From a checkpoint of a small image VQ-VAE.
Training: soap at rate 0.0026, 11900 steps.
Data: trained on regions of photos with short descriptions (Visual Genome), 203450 training examples, 7.5 epochs.
Rows from block 4 of the encoder, named by matrix and row number. Rows with one number belong to one neuron. Each number is 50 + 10 x the weight over its row's rms, rounded and kept within 0 to 99. All counts start at 0. After the name is the row's rms in percent of the matrix's.
# u: gMLP up (value half) (encoder.blocks.4.mixer.u.weight, 384x256), inputs 0-255
# v: gMLP up (gate half) (encoder.blocks.4.mixer.v.weight, 384x256), inputs 0-255
# out: gMLP down (encoder.blocks.4.mixer.out.weight, 256x384, transposed), outputs 0-255
u.200 100:61 36 57 35 38 52 46 53 43 39 56 42 51 52 51 49 65 54 40 52 43 55 47 43 45 34 53 40 45 27 50 28 67 53 53 55 42 49 51 49 65 42 50 52 42 50 33 43 50 47 40 59 33 38 56 43 52 50 65 45 66 59 44 40 56 33 47 39 67 57 51 76 65 46 57 44 54 51 58 20 43 48 76 54 49 64 56 55 56 55 54 65 43 47 31 49 61 51 67 60 41 54 49 58 45 47 41 34 41 54 54 68 56 51 52 41 56 48 47 51 57 58 45 49 48 36 29 64 45 53 44 67 46 54 59 62 49 56 38 45 74 45 46 53 47 35 65 43 37 37 47 32 45 61 64 38 36 54 38 55 38 35 63 50 35 51 46 46 52 57 49 74 50 50 62 52 52 52 52 47 36 36 43 53 59 50 51 49 37 29 65 74 57 61 46 55 42 68 36 46 65 52 48 60 57 39 38 51 47 49 63 53 56 42 57 66 42 40 71 59 46 44 58 57 41 39 45 49 51 66 41 48 47 62 65 48 48 48 42 74 60 56 66 45 42 39 40 36 53 52 43 63 52 42 67 57
v.200 100:53 48 33 52 27 55 50 56 53 49 81 43 48 53 58 63 48 48 51 49 49 50 50 53 44 50 57 48 60 50 56 48 51 55 66 45 52 41 45 52 50 60 50 55 59 52 49 56 44 35 38 62 46 44 35 36 53 50 76 44 56 54 53 41 63 50 52 35 59 51 49 50 62 34 48 62 68 56 52 42 38 47 50 48 51 64 38 56 49 47 53 74 56 54 32 51 40 59 54 49 56 53 50 48 57 48 52 27 62 59 68 57 60 47 50 49 50 59 41 48 59 49 59 46 53 33 55 61 48 52 42 37 59 32 53 66 59 48 44 45 64 44 55 40 46 54 29 50 56 65 43 57 40 48 61 31 36 48 49 19 62 37 46 52 34 43 46 45 52 54 57 57 50 47 64 42 17 60 45 61 43 35 48 58 42 63 47 44 40 54 49 60 68 43 59 52 51 58 57 46 47 53 51 30 55 40 51 59 40 47 68 70 52 71 34 65 43 51 41 45 78 60 31 46 60 51 60 35 51 43 32 39 45 55 49 46 47 44 55 48 66 53 45 41 33 62 59 25 33 63 43 56 68 32 54 59
out.200 098:62 47 32 45 42 65 50 56 53 66 66 47 45 57 61 62 36 67 53 63 51 43 50 61 56 52 40 49 44 37 45 63 49 59 54 23 44 47 44 58 50 69 48 39 46 58 42 49 57 36 54 59 57 56 51 31 41 53 63 33 43 41 48 58 39 57 45 40 70 39 58 48 33 48 61 49 66 69 35 60 49 35 47 49 56 50 62 67 29 62 59 45 20 30 51 50 60 50 36 41 56 63 54 41 41 52 35 31 53 54 50 39 46 44 39 51 49 47 59 49 56 47 50 57 63 57 43 34 48 50 48 48 38 36 62 62 32 40 41 57 45 51 62 37 50 44 50 57 42 63 52 63 53 48 45 40 28 42 47 37 53 19 48 56 53 50 48 55 53 53 47 59 63 47 39 70 23 42 40 46 57 47 43 56 50 58 53 60 37 41 57 56 60 60 58 34 58 50 44 41 52 66 53 56 61 47 56 58 47 56 52 50 60 56 57 59 34 60 47 49 65 54 47 51 53 54 67 43 51 59 41 33 54 56 48 25 55 43 58 50 49 42 46 43 50 47 59 41 15 61 45 48 61 40 58 60
u.201 103:46 40 54 63 58 55 53 64 40 53 58 52 59 58 45 41 58 56 43 44 56 35 60 41 62 56 57 49 38 57 53 52 38 42 77 45 46 38 48 46 47 54 49 58 40 41 55 37 67 56 37 63 50 55 42 54 56 40 63 38 44 69 58 48 35 43 55 33 39 36 52 54 56 50 38 53 65 45 46 57 54 44 50 43 47 37 45 50 50 61 54 52 38 37 40 59 48 57 59 44 54 50 60 29 42 43 48 40 60 44 44 29 45 41 60 50 39 56 49 52 70 52 52 43 21 65 40 37 61 68 60 56 58 40 63 53 49 44 58 50 52 47 41 40 66 36 45 53 49 44 42 60 45 27 40 36 53 48 56 41 59 67 40 44 63 44 52 40 56 42 55 60 48 42 43 50 43 56 21 40 64 67 73 69 55 67 45 50 66 29 53 63 42 54 41 51 45 49 34 59 54 66 47 64 51 54 38 62 68 39 49 57 54 56 53 53 56 68 50 65 47 59 48 51 63 52 55 41 67 81 52 31 49 27 42 64 65 51 36 49 37 52 59 46 40 49 42 49 56 40 50 54 47 47 59 41
v.201 095:58 62 39 52 54 31 45 38 46 68 60 55 59 65 42 44 55 49 61 54 61 42 41 44 62 54 49 63 47 51 58 56 39 52 37 40 47 57 44 60 40 39 49 46 44 63 62 29 55 41 52 61 55 63 60 31 33 54 23 61 41 38 56 59 47 65 56 74 27 51 35 41 35 45 58 45 54 63 61 68 54 33 63 39 53 49 38 58 43 65 46 55 52 37 53 58 36 48 48 45 56 54 43 37 61 45 47 49 43 41 57 41 43 51 51 48 53 33 43 49 51 58 36 58 58 53 50 52 24 53 51 46 42 55 34 53 44 50 50 63 20 47 54 68 32 47 45 39 41 60 56 48 50 55 35 48 58 56 71 58 55 74 37 43 58 52 74 43 52 53 62 51 55 51 38 54 53 48 48 52 53 29 31 48 55 29 33 54 58 59 50 50 41 43 44 60 56 42 59 52 52 23 53 58 42 66 56 50 37 36 56 45 58 57 48 40 34 42 33 50 38 66 44 63 47 43 52 42 64 57 37 43 51 56 30 49 39 46 49 57 53 48 45 34 40 59 50 47 45 51 53 35 61 51 51 56
out.201 092:37 41 58 56 65 36 47 43 52 43 40 38 70 46 67 75 46 46 54 61 44 63 48 61 40 28 42 60 48 58 55 44 30 49 34 49 66 70 45 55 52 59 54 41 42 47 51 41 41 45 63 54 53 35 67 55 50 61 42 47 62 44 48 62 60 34 48 50 26 54 46 59 36 47 64 26 49 62 44 45 49 61 58 52 42 42 52 48 54 37 65 63 50 55 59 57 51 60 47 51 39 49 48 53 49 49 48 58 46 60 46 53 39 52 43 50 57 52 53 47 43 59 49 59 66 34 47 77 52 30 45 64 44 44 37 68 64 71 48 38 55 45 56 54 36 60 51 55 52 48 55 56 54 71 32 68 34 49 62 62 48 44 54 55 51 34 58 67 55 40 40 45 54 47 47 50 52 41 69 51 40 42 37 42 56 52 59 47 23 68 52 60 41 45 52 45 36 66 64 42 40 64 43 52 57 44 51 47 70 61 59 41 60 61 51 47 37 46 50 36 60 47 46 55 27 34 48 55 41 37 46 55 37 44 49 38 39 37 51 37 52 31 55 47 47 47 50 55 56 41 61 27 49 54 53 57
u.202 095:61 49 50 42 42 63 51 42 55 64 49 36 57 44 56 38 47 58 56 67 41 60 50 40 45 46 53 45 78 46 64 50 49 60 59 45 64 65 59 55 49 45 42 54 67 49 59 69 41 51 52 53 41 53 36 42 60 49 34 42 44 50 54 55 54 57 42 66 45 76 51 36 48 54 58 53 67 39 54 31 54 58 50 50 40 51 30 51 55 44 44 53 43 51 43 42 44 35 73 61 56 62 48 35 50 51 44 31 41 39 56 53 65 46 42 39 48 52 60 46 54 50 47 59 45 59 51 39 42 47 67 66 55 48 34 56 34 38 61 53 58 38 45 44 47 53 68 49 49 78 38 51 44 63 51 46 35 43 36 48 44 48 54 34 42 44 43 36 69 40 33 39 60 47 55 55 46 33 48 62 44 33 47 47 61 45 67 42 33 51 69 47 50 69 63 55 47 32 39 55 48 57 58 44 54 43 66 37 64 43 53 43 51 31 55 66 47 46 50 25 38 46 55 62 38 49 52 65 38 54 65 44 47 43 42 56 50 51 57 50 62 52 66 39 65 54 60 47 27 33 63 62 50 31 59 54
v.202 095:61 33 62 43 54 50 51 57 49 57 64 51 61 61 55 77 50 51 48 50 57 45 46 54 41 54 48 57 40 53 47 63 51 44 65 58 40 54 50 41 41 54 49 47 43 54 47 40 48 47 60 62 47 60 51 40 60 47 78 59 54 58 45 56 47 46 42 40 40 42 52 45 43 58 64 65 49 57 58 40 61 66 71 68 43 58 47 59 23 35 50 63 53 70 60 34 61 60 41 51 51 53 63 39 60 54 55 49 67 24 66 56 35 56 50 50 52 52 43 62 62 45 55 65 64 48 62 44 68 67 76 53 43 52 39 46 70 50 58 56 37 58 54 54 46 43 66 43 60 38 32 51 47 54 48 48 38 47 45 63 43 51 45 56 41 58 60 72 54 41 54 35 56 46 52 27 54 44 44 49 48 35 31 69 50 51 80 46 60 48 62 52 41 45 50 39 68 59 39 50 57 59 70 44 51 56 47 48 36 65 35 52 51 59 48 61 47 45 51 62 72 62 45 47 51 63 51 44 48 45 24 43 63 67 56 49 59 48 51 43 61 52 74 60 48 49 48 47 54 47 44 53 49 45 54 49
out.202 080:51 46 60 54 57 40 35 62 60 44 60 56 45 54 60 69 58 58 46 34 58 65 42 61 52 69 41 50 36 45 43 60 44 37 57 48 45 48 49 44 53 41 40 64 41 46 33 36 57 27 23 47 50 46 44 66 37 56 64 85 56 67 35 45 57 39 41 36 36 46 55 42 41 37 38 60 37 58 51 48 56 37 54 56 39 51 65 61 34 40 50 52 30 59 48 49 57 29 58 47 50 50 51 57 50 66 55 49 61 53 50 59 53 54 56 59 49 37 35 51 51 47 55 40 53 52 67 45 63 69 48 27 58 48 56 52 55 45 46 39 42 66 44 45 50 51 43 56 60 42 47 49 53 40 53 49 67 53 64 72 34 42 32 70 46 62 43 77 57 53 62 49 46 38 35 39 57 63 56 57 42 56 42 56 66 51 50 51 56 41 38 52 53 37 31 45 60 39 62 47 56 44 47 44 51 52 61 51 33 53 52 35 54 59 34 55 42 37 49 55 53 54 45 40 62 59 55 40 57 35 31 68 57 57 55 57 62 48 47 47 49 53 45 63 37 47 46 56 65 48 33 61 51 61 50 46
u.203 112:30 49 66 52 31 49 65 53 51 58 52 45 50 52 36 64 46 38 48 48 48 29 44 40 52 39 37 55 50 67 51 48 47 67 54 57 56 54 66 44 54 43 24 65 48 31 43 60 46 37 45 53 57 45 51 43 51 43 46 46 49 42 48 58 43 66 34 70 40 54 52 42 48 44 76 41 49 74 56 44 43 47 72 54 43 45 35 54 56 55 56 66 50 39 47 57 47 53 52 73 57 53 47 34 52 52 54 46 48 74 55 54 51 60 43 37 57 62 46 72 48 63 39 53 44 49 40 57 60 64 53 44 60 47 64 43 48 55 59 48 55 49 46 56 60 46 43 40 52 40 59 45 59 54 49 28 48 43 72 39 49 64 55 33 55 40 55 46 60 65 70 56 41 47 56 52 45 42 39 43 69 61 47 33 44 47 65 35 50 61 56 42 60 59 40 44 55 33 50 49 38 63 56 49 66 46 34 31 54 48 55 49 50 53 73 48 37 49 73 53 37 47 66 32 45 52 36 52 46 62 44 47 47 45 33 68 51 61 46 58 46 59 39 36 46 58 49 74 55 53 49 59 53 40 49 62
v.203 122:65 37 71 36 39 46 55 67 57 47 40 52 48 45 58 31 52 48 48 50 59 42 26 41 44 44 38 55 58 60 45 56 47 34 31 53 58 49 51 59 34 54 32 50 56 44 44 50 60 36 50 30 51 50 35 33 55 45 58 36 35 53 47 45 60 51 62 42 49 41 31 60 53 62 54 44 72 41 58 50 51 71 45 65 52 63 61 48 45 63 54 49 61 53 58 61 41 56 22 56 54 40 52 55 39 49 36 59 52 44 60 34 35 50 42 40 37 56 60 64 41 54 25 29 48 44 31 55 56 45 46 48 40 48 47 45 39 52 47 62 47 61 61 62 59 56 46 61 43 49 43 50 50 49 56 55 44 49 44 51 54 40 63 59 51 51 61 50 37 42 33 56 59 20 37 48 62 51 69 44 52 28 55 51 46 60 43 54 50 52 50 49 19 39 49 50 65 56 52 52 24 34 57 49 50 36 35 41 45 67 54 49 50 51 45 65 44 51 38 53 64 48 55 60 68 55 48 43 36 65 54 50 39 51 74 45 45 41 51 46 43 46 43 46 41 51 58 68 58 55 51 61 46 60 40 51
out.203 076:51 47 63 51 62 66 73 56 40 48 52 43 40 51 45 47 52 44 51 58 61 44 45 62 46 54 60 33 64 60 50 44 46 40 43 66 68 28 55 60 63 57 39 43 40 37 46 34 27 42 29 57 47 57 54 59 51 50 63 53 43 52 39 51 72 48 55 44 59 60 44 47 55 56 46 54 58 55 61 66 52 66 62 45 27 48 68 52 49 59 52 48 61 63 64 48 53 49 59 55 53 47 41 58 41 35 55 45 40 63 36 23 49 37 48 52 62 33 61 57 41 45 24 54 59 29 48 70 52 49 46 50 40 58 63 34 66 34 52 62 59 43 54 66 50 50 43 62 41 68 55 56 60 38 62 47 55 60 53 51 50 53 37 59 55 47 40 48 51 51 68 46 76 44 47 48 55 54 52 58 30 54 45 57 62 42 56 46 33 53 71 67 29 45 55 49 57 42 52 53 52 63 53 69 51 59 44 51 47 48 47 35 64 45 54 46 41 39 48 51 52 54 43 42 52 45 42 61 29 46 31 47 53 46 57 59 46 45 33 59 62 41 40 68 27 48 45 47 42 46 42 56 51 51 66 53
u.204 101:56 68 58 44 60 57 64 57 65 58 55 52 61 28 55 47 34 49 54 52 46 41 49 41 48 36 51 35 56 54 56 74 66 50 53 62 47 39 44 65 49 77 62 35 47 56 35 44 38 56 56 60 47 59 47 56 48 42 30 49 52 59 52 51 53 50 52 59 54 63 48 40 47 57 41 39 46 57 32 36 60 52 46 77 72 47 42 77 52 51 54 55 37 59 41 47 60 54 50 50 47 44 38 42 45 53 48 74 46 74 46 46 50 57 58 52 54 39 27 63 54 56 57 37 31 52 40 51 66 67 42 46 35 45 53 43 26 50 70 54 48 55 43 51 34 41 43 61 57 53 38 47 43 68 39 47 63 49 66 43 46 59 45 47 64 55 52 30 34 58 63 52 51 67 59 44 51 50 49 51 43 41 48 47 38 49 51 48 60 36 52 63 64 45 32 54 41 48 43 55 52 60 44 44 62 67 60 64 62 56 47 43 43 57 46 64 59 51 44 47 55 40 47 35 54 62 63 66 40 75 43 67 37 50 34 37 52 46 45 61 41 60 42 51 51 52 43 39 39 49 40 45 48 49 66 49
v.204 085:44 52 43 60 53 46 45 47 44 63 46 44 60 62 48 69 62 51 42 48 48 22 43 54 58 47 75 60 49 45 34 59 40 40 45 49 44 52 59 62 43 49 55 75 39 24 66 57 44 51 50 33 45 41 67 50 49 44 54 66 68 48 53 53 25 66 54 43 34 43 59 67 37 44 51 44 35 50 59 58 43 43 53 69 52 57 60 34 27 55 47 34 44 51 49 47 46 44 55 53 68 61 46 44 20 20 49 43 53 29 49 36 44 42 66 54 47 49 68 54 57 39 53 65 57 58 53 44 38 53 55 49 47 47 47 68 80 39 59 52 49 67 51 49 76 64 46 40 46 45 51 41 59 48 58 64 40 52 62 48 44 57 37 52 44 51 47 53 65 37 53 46 50 37 50 52 59 61 58 52 61 38 59 52 55 47 62 42 53 52 32 47 46 31 57 61 47 55 62 54 53 62 56 37 45 53 38 44 49 39 50 50 58 46 59 41 51 45 28 44 25 51 52 61 43 44 59 49 54 46 47 48 55 36 58 48 56 66 42 58 44 50 39 51 34 54 47 48 57 45 56 52 43 54 45 49
out.204 117:52 38 56 41 40 61 51 57 53 50 41 57 52 70 48 40 50 55 60 35 62 45 61 62 56 59 37 49 41 41 35 32 51 49 60 43 64 49 60 39 56 40 42 46 43 42 53 58 53 44 42 50 52 41 48 55 58 46 53 37 30 53 53 67 38 47 57 54 49 35 37 52 54 76 66 46 50 50 56 39 47 36 66 36 35 53 58 45 43 47 73 52 37 49 50 48 44 43 63 48 55 51 62 46 73 68 44 49 65 40 41 57 66 45 56 38 42 59 52 50 51 57 52 66 50 48 54 36 49 26 58 66 54 57 52 44 54 40 32 43 57 48 44 46 69 38 53 28 40 46 45 45 55 36 55 34 55 46 36 52 62 54 61 58 40 47 67 57 53 59 44 57 46 47 36 58 44 73 51 57 37 43 56 38 46 40 55 60 41 49 45 50 39 53 63 69 53 64 51 45 60 47 58 58 37 55 39 57 54 43 55 64 54 35 50 47 54 72 47 61 49 62 42 43 29 32 32 48 59 36 56 51 33 26 66 58 37 30 61 58 49 67 41 54 60 54 63 68 60 62 40 44 49 58 59 41
u.205 087:37 49 49 53 38 55 58 55 69 56 42 75 46 46 45 47 47 39 60 50 53 42 57 65 56 44 67 49 45 44 51 50 43 57 40 44 43 53 48 52 59 45 45 45 58 51 47 58 44 51 51 49 60 41 37 71 61 67 41 47 43 60 51 54 33 44 46 48 52 59 41 41 53 52 31 54 49 43 53 49 55 30 33 44 60 52 50 64 47 49 57 48 56 61 74 36 51 29 49 42 20 51 33 58 56 54 45 50 48 45 78 53 29 64 43 44 50 42 50 37 34 39 46 40 43 63 44 43 31 67 50 46 46 39 45 34 52 42 67 56 40 61 37 74 43 35 46 51 49 39 46 65 51 66 74 49 56 49 55 53 37 47 58 56 48 53 69 41 22 49 38 56 53 50 46 53 48 40 44 41 39 54 40 55 56 67 53 68 48 45 53 49 58 63 65 15 51 43 47 49 66 50 50 53 55 44 43 59 40 59 36 39 38 41 46 31 42 32 59 50 48 66 58 52 42 54 61 59 44 43 57 59 45 63 65 38 41 37 36 62 47 57 41 50 54 64 53 42 58 47 41 56 44 65 52 50
v.205 095:51 14 50 71 40 51 49 59 45 31 37 55 52 43 68 54 36 45 57 53 58 56 59 41 20 56 61 48 54 72 38 37 42 47 41 62 56 43 46 61 71 35 42 51 71 34 52 45 62 55 60 39 64 48 60 32 50 59 47 75 59 49 42 50 50 55 46 36 63 45 58 40 56 47 54 54 52 42 55 38 52 48 50 52 54 47 56 50 30 47 47 49 57 53 67 40 61 40 60 55 46 53 38 69 45 50 42 29 46 42 45 47 64 66 32 43 47 63 46 56 48 43 44 61 51 58 54 42 35 60 57 55 58 45 54 60 63 30 68 40 55 61 43 56 37 58 78 61 50 50 33 42 52 42 56 47 56 55 63 51 48 30 40 35 50 39 73 32 49 46 51 37 45 55 62 39 50 55 60 56 48 56 51 53 51 61 70 41 44 40 54 35 46 48 59 48 40 53 37 58 50 42 45 49 35 44 41 35 54 59 35 40 43 51 52 44 50 42 49 44 61 44 44 52 55 50 50 47 47 44 41 59 46 52 50 47 73 39 44 49 40 55 49 43 50 40 56 62 31 41 52 54 62 54 68 69
out.205 075:32 49 46 51 49 43 35 48 43 50 51 39 44 22 51 58 55 43 58 63 45 48 59 38 34 51 34 68 60 53 39 61 64 52 47 58 53 41 61 54 61 43 44 37 50 33 39 36 48 53 54 47 56 44 61 64 42 49 44 59 58 61 65 58 46 61 40 53 63 53 50 62 61 42 49 45 37 49 52 55 69 70 46 62 69 50 63 29 39 39 57 45 60 56 49 50 45 42 61 56 63 50 56 59 52 46 51 52 51 47 57 36 37 51 51 32 38 51 49 54 40 44 46 46 59 50 68 53 53 62 51 43 55 29 36 49 57 55 59 57 47 30 56 55 45 45 78 59 64 58 57 48 47 46 47 51 48 55 90 43 55 59 44 40 52 46 52 43 42 42 57 58 47 63 59 56 41 46 53 57 45 40 59 54 41 59 48 45 63 51 59 62 49 44 44 56 44 25 42 47 26 56 81 37 54 65 64 46 44 48 30 40 51 52 53 49 30 51 30 50 41 48 55 55 46 49 42 49 28 48 49 60 32 29 51 60 50 54 47 35 40 40 62 54 52 64 54 49 26 41 41 41 52 53 69 50
u.206 097:39 48 56 57 56 62 64 39 68 43 55 72 42 36 47 62 39 48 47 66 44 52 59 54 46 26 45 58 42 49 48 62 61 59 48 48 47 60 60 62 58 37 56 58 45 58 59 68 34 50 36 45 60 36 47 53 36 58 66 45 37 45 57 60 49 44 28 66 51 55 48 48 41 40 50 41 54 66 51 44 44 56 42 50 72 52 51 45 29 47 52 52 64 49 55 56 47 40 24 43 58 55 40 37 48 49 52 43 62 50 47 39 35 45 42 57 63 55 54 38 39 35 40 50 48 37 50 58 59 48 68 37 63 41 33 45 62 45 59 56 64 40 52 52 43 50 54 55 54 39 53 29 45 59 57 53 44 41 48 64 44 54 74 67 56 56 47 56 48 56 37 50 54 74 48 41 47 52 51 63 34 42 48 60 46 46 45 65 58 52 82 54 81 20 54 37 35 39 50 62 64 44 64 51 58 55 50 60 55 49 56 43 59 41 40 52 42 56 56 51 48 60 57 64 56 55 65 34 47 49 52 43 48 67 44 54 49 63 47 61 47 57 57 38 64 57 67 47 45 47 48 41 40 45 55 71
v.206 098:58 51 43 42 51 46 42 44 38 58 44 50 56 41 76 44 72 66 50 51 48 32 59 35 48 56 60 52 49 44 55 40 44 37 34 44 57 52 26 51 65 42 61 47 56 51 46 46 48 60 60 51 53 38 45 50 43 61 53 42 42 38 56 79 51 47 44 60 52 38 56 40 48 44 55 32 50 35 61 52 64 44 50 54 45 41 42 66 48 52 52 45 53 50 45 48 52 47 59 51 53 42 41 53 65 45 39 60 30 40 51 51 66 77 48 34 49 63 46 47 42 41 61 58 27 62 45 42 36 34 58 66 50 39 49 58 54 48 53 56 50 61 53 66 53 72 40 58 57 60 42 51 82 73 44 41 52 37 81 57 43 26 32 48 57 55 49 38 50 38 54 64 36 47 67 42 48 53 47 63 48 45 55 53 61 50 36 52 30 49 47 32 32 48 51 52 63 46 46 58 50 46 41 47 44 53 40 50 69 45 51 44 38 58 54 45 43 50 46 57 62 59 55 52 37 43 48 62 49 57 51 54 46 46 37 53 23 55 69 47 40 37 33 55 58 50 54 60 50 61 59 54 48 34 53 45
out.206 107:63 40 53 28 65 35 47 61 39 68 49 29 47 51 46 43 44 58 57 62 58 38 49 38 44 49 45 42 56 51 54 41 34 43 35 67 49 44 47 19 46 63 55 58 39 41 37 48 51 40 57 48 38 41 46 67 51 45 38 50 64 48 39 42 65 63 50 35 48 51 44 54 26 50 44 63 39 27 59 50 63 55 45 41 42 56 59 46 57 49 63 34 33 37 63 58 72 44 48 61 67 32 42 44 53 46 34 54 54 42 59 52 46 62 45 52 44 47 40 41 50 50 37 55 48 55 59 48 51 53 41 63 44 50 30 60 46 43 56 68 49 48 58 50 49 61 61 41 59 61 54 62 53 66 48 36 52 29 67 49 38 47 34 41 57 52 49 54 46 44 34 59 23 55 42 35 56 45 56 57 59 63 73 48 46 44 53 48 50 49 56 53 50 51 50 38 49 46 47 53 33 58 55 51 52 49 72 54 50 66 34 54 42 37 46 47 43 30 32 51 66 61 50 58 51 58 58 64 32 63 40 52 42 38 49 58 51 50 61 44 46 50 55 64 68 34 44 35 47 46 52 64 56 60 67 50
u.207 088:31 58 55 55 33 45 60 50 51 57 56 58 53 37 50 42 49 50 56 43 67 51 59 39 40 58 50 59 54 53 65 58 51 61 55 30 29 53 38 72 44 38 37 40 48 60 44 49 60 58 52 44 49 66 57 46 41 46 54 51 45 66 65 45 61 57 52 35 72 37 69 27 59 70 52 56 60 70 58 45 52 42 47 65 53 41 61 68 45 50 53 57 58 49 38 59 51 44 63 52 42 52 45 46 39 53 59 58 63 42 49 43 49 59 59 55 65 64 39 70 58 57 57 44 41 55 36 40 62 33 46 66 54 28 66 44 54 51 62 47 58 48 40 48 43 39 64 65 41 47 51 51 56 57 63 31 68 52 45 62 41 56 40 51 53 44 48 36 55 45 63 41 54 46 46 39 49 51 49 58 56 47 49 52 41 61 49 48 55 33 47 56 54 61 52 45 60 58 45 48 62 61 50 34 50 84 36 47 59 53 60 35 39 48 63 62 55 59 66 45 47 45 31 52 33 49 53 59 35 48 59 57 46 41 40 68 50 27 57 60 47 72 44 32 60 61 54 46 56 61 38 65 46 46 65 53
v.207 091:49 40 42 52 42 51 48 55 54 54 40 52 57 43 55 55 30 44 54 45 44 55 57 81 61 55 27 44 38 41 49 43 53 39 67 41 51 52 56 59 64 39 68 61 43 54 42 56 43 46 38 38 43 64 66 38 50 38 77 44 54 66 48 50 45 13 62 50 51 48 67 56 60 50 35 57 66 67 30 44 58 52 67 41 50 52 49 55 46 63 56 53 43 49 55 40 48 46 64 58 46 51 63 63 42 69 57 52 46 57 39 55 49 47 57 68 52 54 32 35 39 50 45 45 42 48 40 50 52 55 64 38 47 54 59 58 64 44 55 36 62 53 58 75 43 42 44 60 66 43 52 47 59 59 51 50 45 52 50 55 50 51 48 58 46 41 54 37 44 54 37 50 42 47 62 48 39 63 35 48 52 48 38 37 61 51 63 41 27 59 55 56 53 55 41 56 44 64 61 35 29 51 59 52 36 49 61 63 65 60 32 36 32 26 33 38 50 38 47 53 49 50 48 48 51 47 41 47 71 61 49 54 52 44 62 35 49 60 35 38 53 42 50 43 33 43 38 49 42 52 48 34 51 43 55 55
out.207 103:45 48 56 32 60 51 37 61 51 53 32 54 42 60 61 50 34 48 62 44 45 32 57 73 52 47 42 40 38 38 37 45 38 48 61 59 57 54 55 52 54 38 57 48 42 52 39 47 43 51 49 49 44 46 46 54 67 36 61 38 50 46 50 70 61 21 52 46 39 53 44 62 68 57 59 40 54 47 39 58 70 51 65 51 53 37 51 47 47 62 72 54 49 52 52 45 42 42 68 48 62 66 68 57 50 69 46 46 73 42 35 47 54 40 55 53 48 47 42 38 49 50 61 51 53 51 39 70 54 47 46 54 48 67 48 52 54 39 39 51 55 45 61 61 65 49 48 41 70 46 37 44 38 73 54 56 60 46 57 54 63 68 74 50 62 40 57 39 56 54 43 55 58 46 59 55 59 54 54 40 39 51 55 55 51 57 57 53 37 68 33 64 44 40 53 51 51 53 55 44 34 43 54 68 40 46 53 54 65 53 44 49 39 33 39 48 64 59 45 63 55 43 34 24 46 43 38 52 64 57 42 50 42 39 62 29 45 66 32 51 60 54 42 60 50 43 40 45 44 30 56 39 58 27 55 35
u.208 099:58 64 35 48 67 60 46 41 38 62 56 37 37 49 53 73 26 51 48 76 42 43 51 43 44 45 54 56 41 42 57 59 47 45 55 58 45 52 45 59 45 62 51 58 48 49 47 63 58 58 53 51 59 26 44 38 48 62 37 41 31 46 54 49 47 43 41 54 43 35 42 41 38 49 49 54 50 55 38 57 54 41 45 69 38 60 45 51 53 49 31 66 37 46 35 52 57 52 42 45 60 57 52 44 53 42 41 40 38 46 47 51 55 36 48 41 30 38 42 68 48 52 69 53 40 52 62 39 52 54 50 50 59 47 47 64 51 34 49 55 54 50 57 31 51 53 58 53 44 44 38 69 45 48 45 48 67 65 49 52 48 45 66 34 59 49 56 37 24 39 54 63 59 53 61 56 70 45 62 47 53 59 55 41 55 60 28 45 65 56 62 59 64 40 35 53 51 44 66 67 42 49 54 48 41 62 77 49 50 59 58 54 59 42 55 45 58 57 69 46 45 31 50 55 49 61 46 43 59 51 64 41 65 53 43 49 65 50 36 31 47 55 39 54 27 53 67 41 48 69 59 67 66 38 49 33
v.208 078:33 49 63 31 40 39 39 62 41 63 50 45 48 62 59 53 52 76 28 63 48 45 39 61 62 60 68 50 41 55 43 43 41 57 35 30 61 53 71 51 41 56 35 65 47 37 56 50 45 55 39 56 55 38 32 78 64 52 43 42 51 57 38 50 47 73 43 50 44 48 43 63 40 41 51 45 35 51 52 65 43 61 36 46 37 56 48 38 45 46 38 29 57 39 47 56 55 46 44 38 52 45 48 51 50 31 46 36 44 49 57 41 57 50 57 42 49 37 69 39 48 51 47 58 62 52 46 54 44 47 48 42 43 47 69 67 61 58 43 41 42 52 60 57 61 51 40 42 27 45 59 51 52 43 45 67 28 46 58 53 66 41 32 56 46 39 65 57 50 41 42 54 59 59 60 58 65 31 66 56 52 59 63 58 60 41 45 77 54 48 47 58 30 40 26 39 56 49 48 50 49 46 56 49 51 50 63 47 46 47 72 45 68 53 49 48 54 59 54 42 30 48 64 51 60 52 64 36 55 47 49 58 63 52 46 55 62 57 62 47 61 43 52 60 45 48 49 43 35 36 44 56 51 45 54 45
out.208 092:46 51 52 46 51 41 46 53 33 57 64 66 56 40 53 47 59 55 48 46 43 52 41 66 63 51 43 53 56 71 62 57 45 54 57 45 46 53 52 52 48 55 44 58 40 40 63 39 61 45 47 62 52 52 50 61 50 52 51 66 34 48 61 60 44 68 39 42 58 50 43 22 31 50 51 39 24 40 46 37 48 53 42 57 60 71 46 58 63 36 62 37 64 45 53 63 42 40 32 47 38 44 44 57 45 29 52 54 55 52 55 51 50 73 49 46 55 58 59 51 62 49 40 42 48 37 48 39 53 56 51 41 30 46 45 53 46 49 72 27 58 50 34 60 44 28 21 69 46 59 58 40 52 48 39 41 46 23 55 46 68 47 25 72 56 49 64 62 59 46 51 53 32 63 45 48 46 44 40 63 58 40 58 65 54 66 46 50 49 47 45 53 35 61 53 40 40 43 40 40 57 54 62 35 54 50 41 46 55 48 53 50 59 63 58 66 39 44 39 44 38 54 48 49 58 43 68 42 40 64 58 68 34 58 49 55 41 62 59 49 57 48 49 44 49 60 64 39 44 40 48 50 35 61 53 48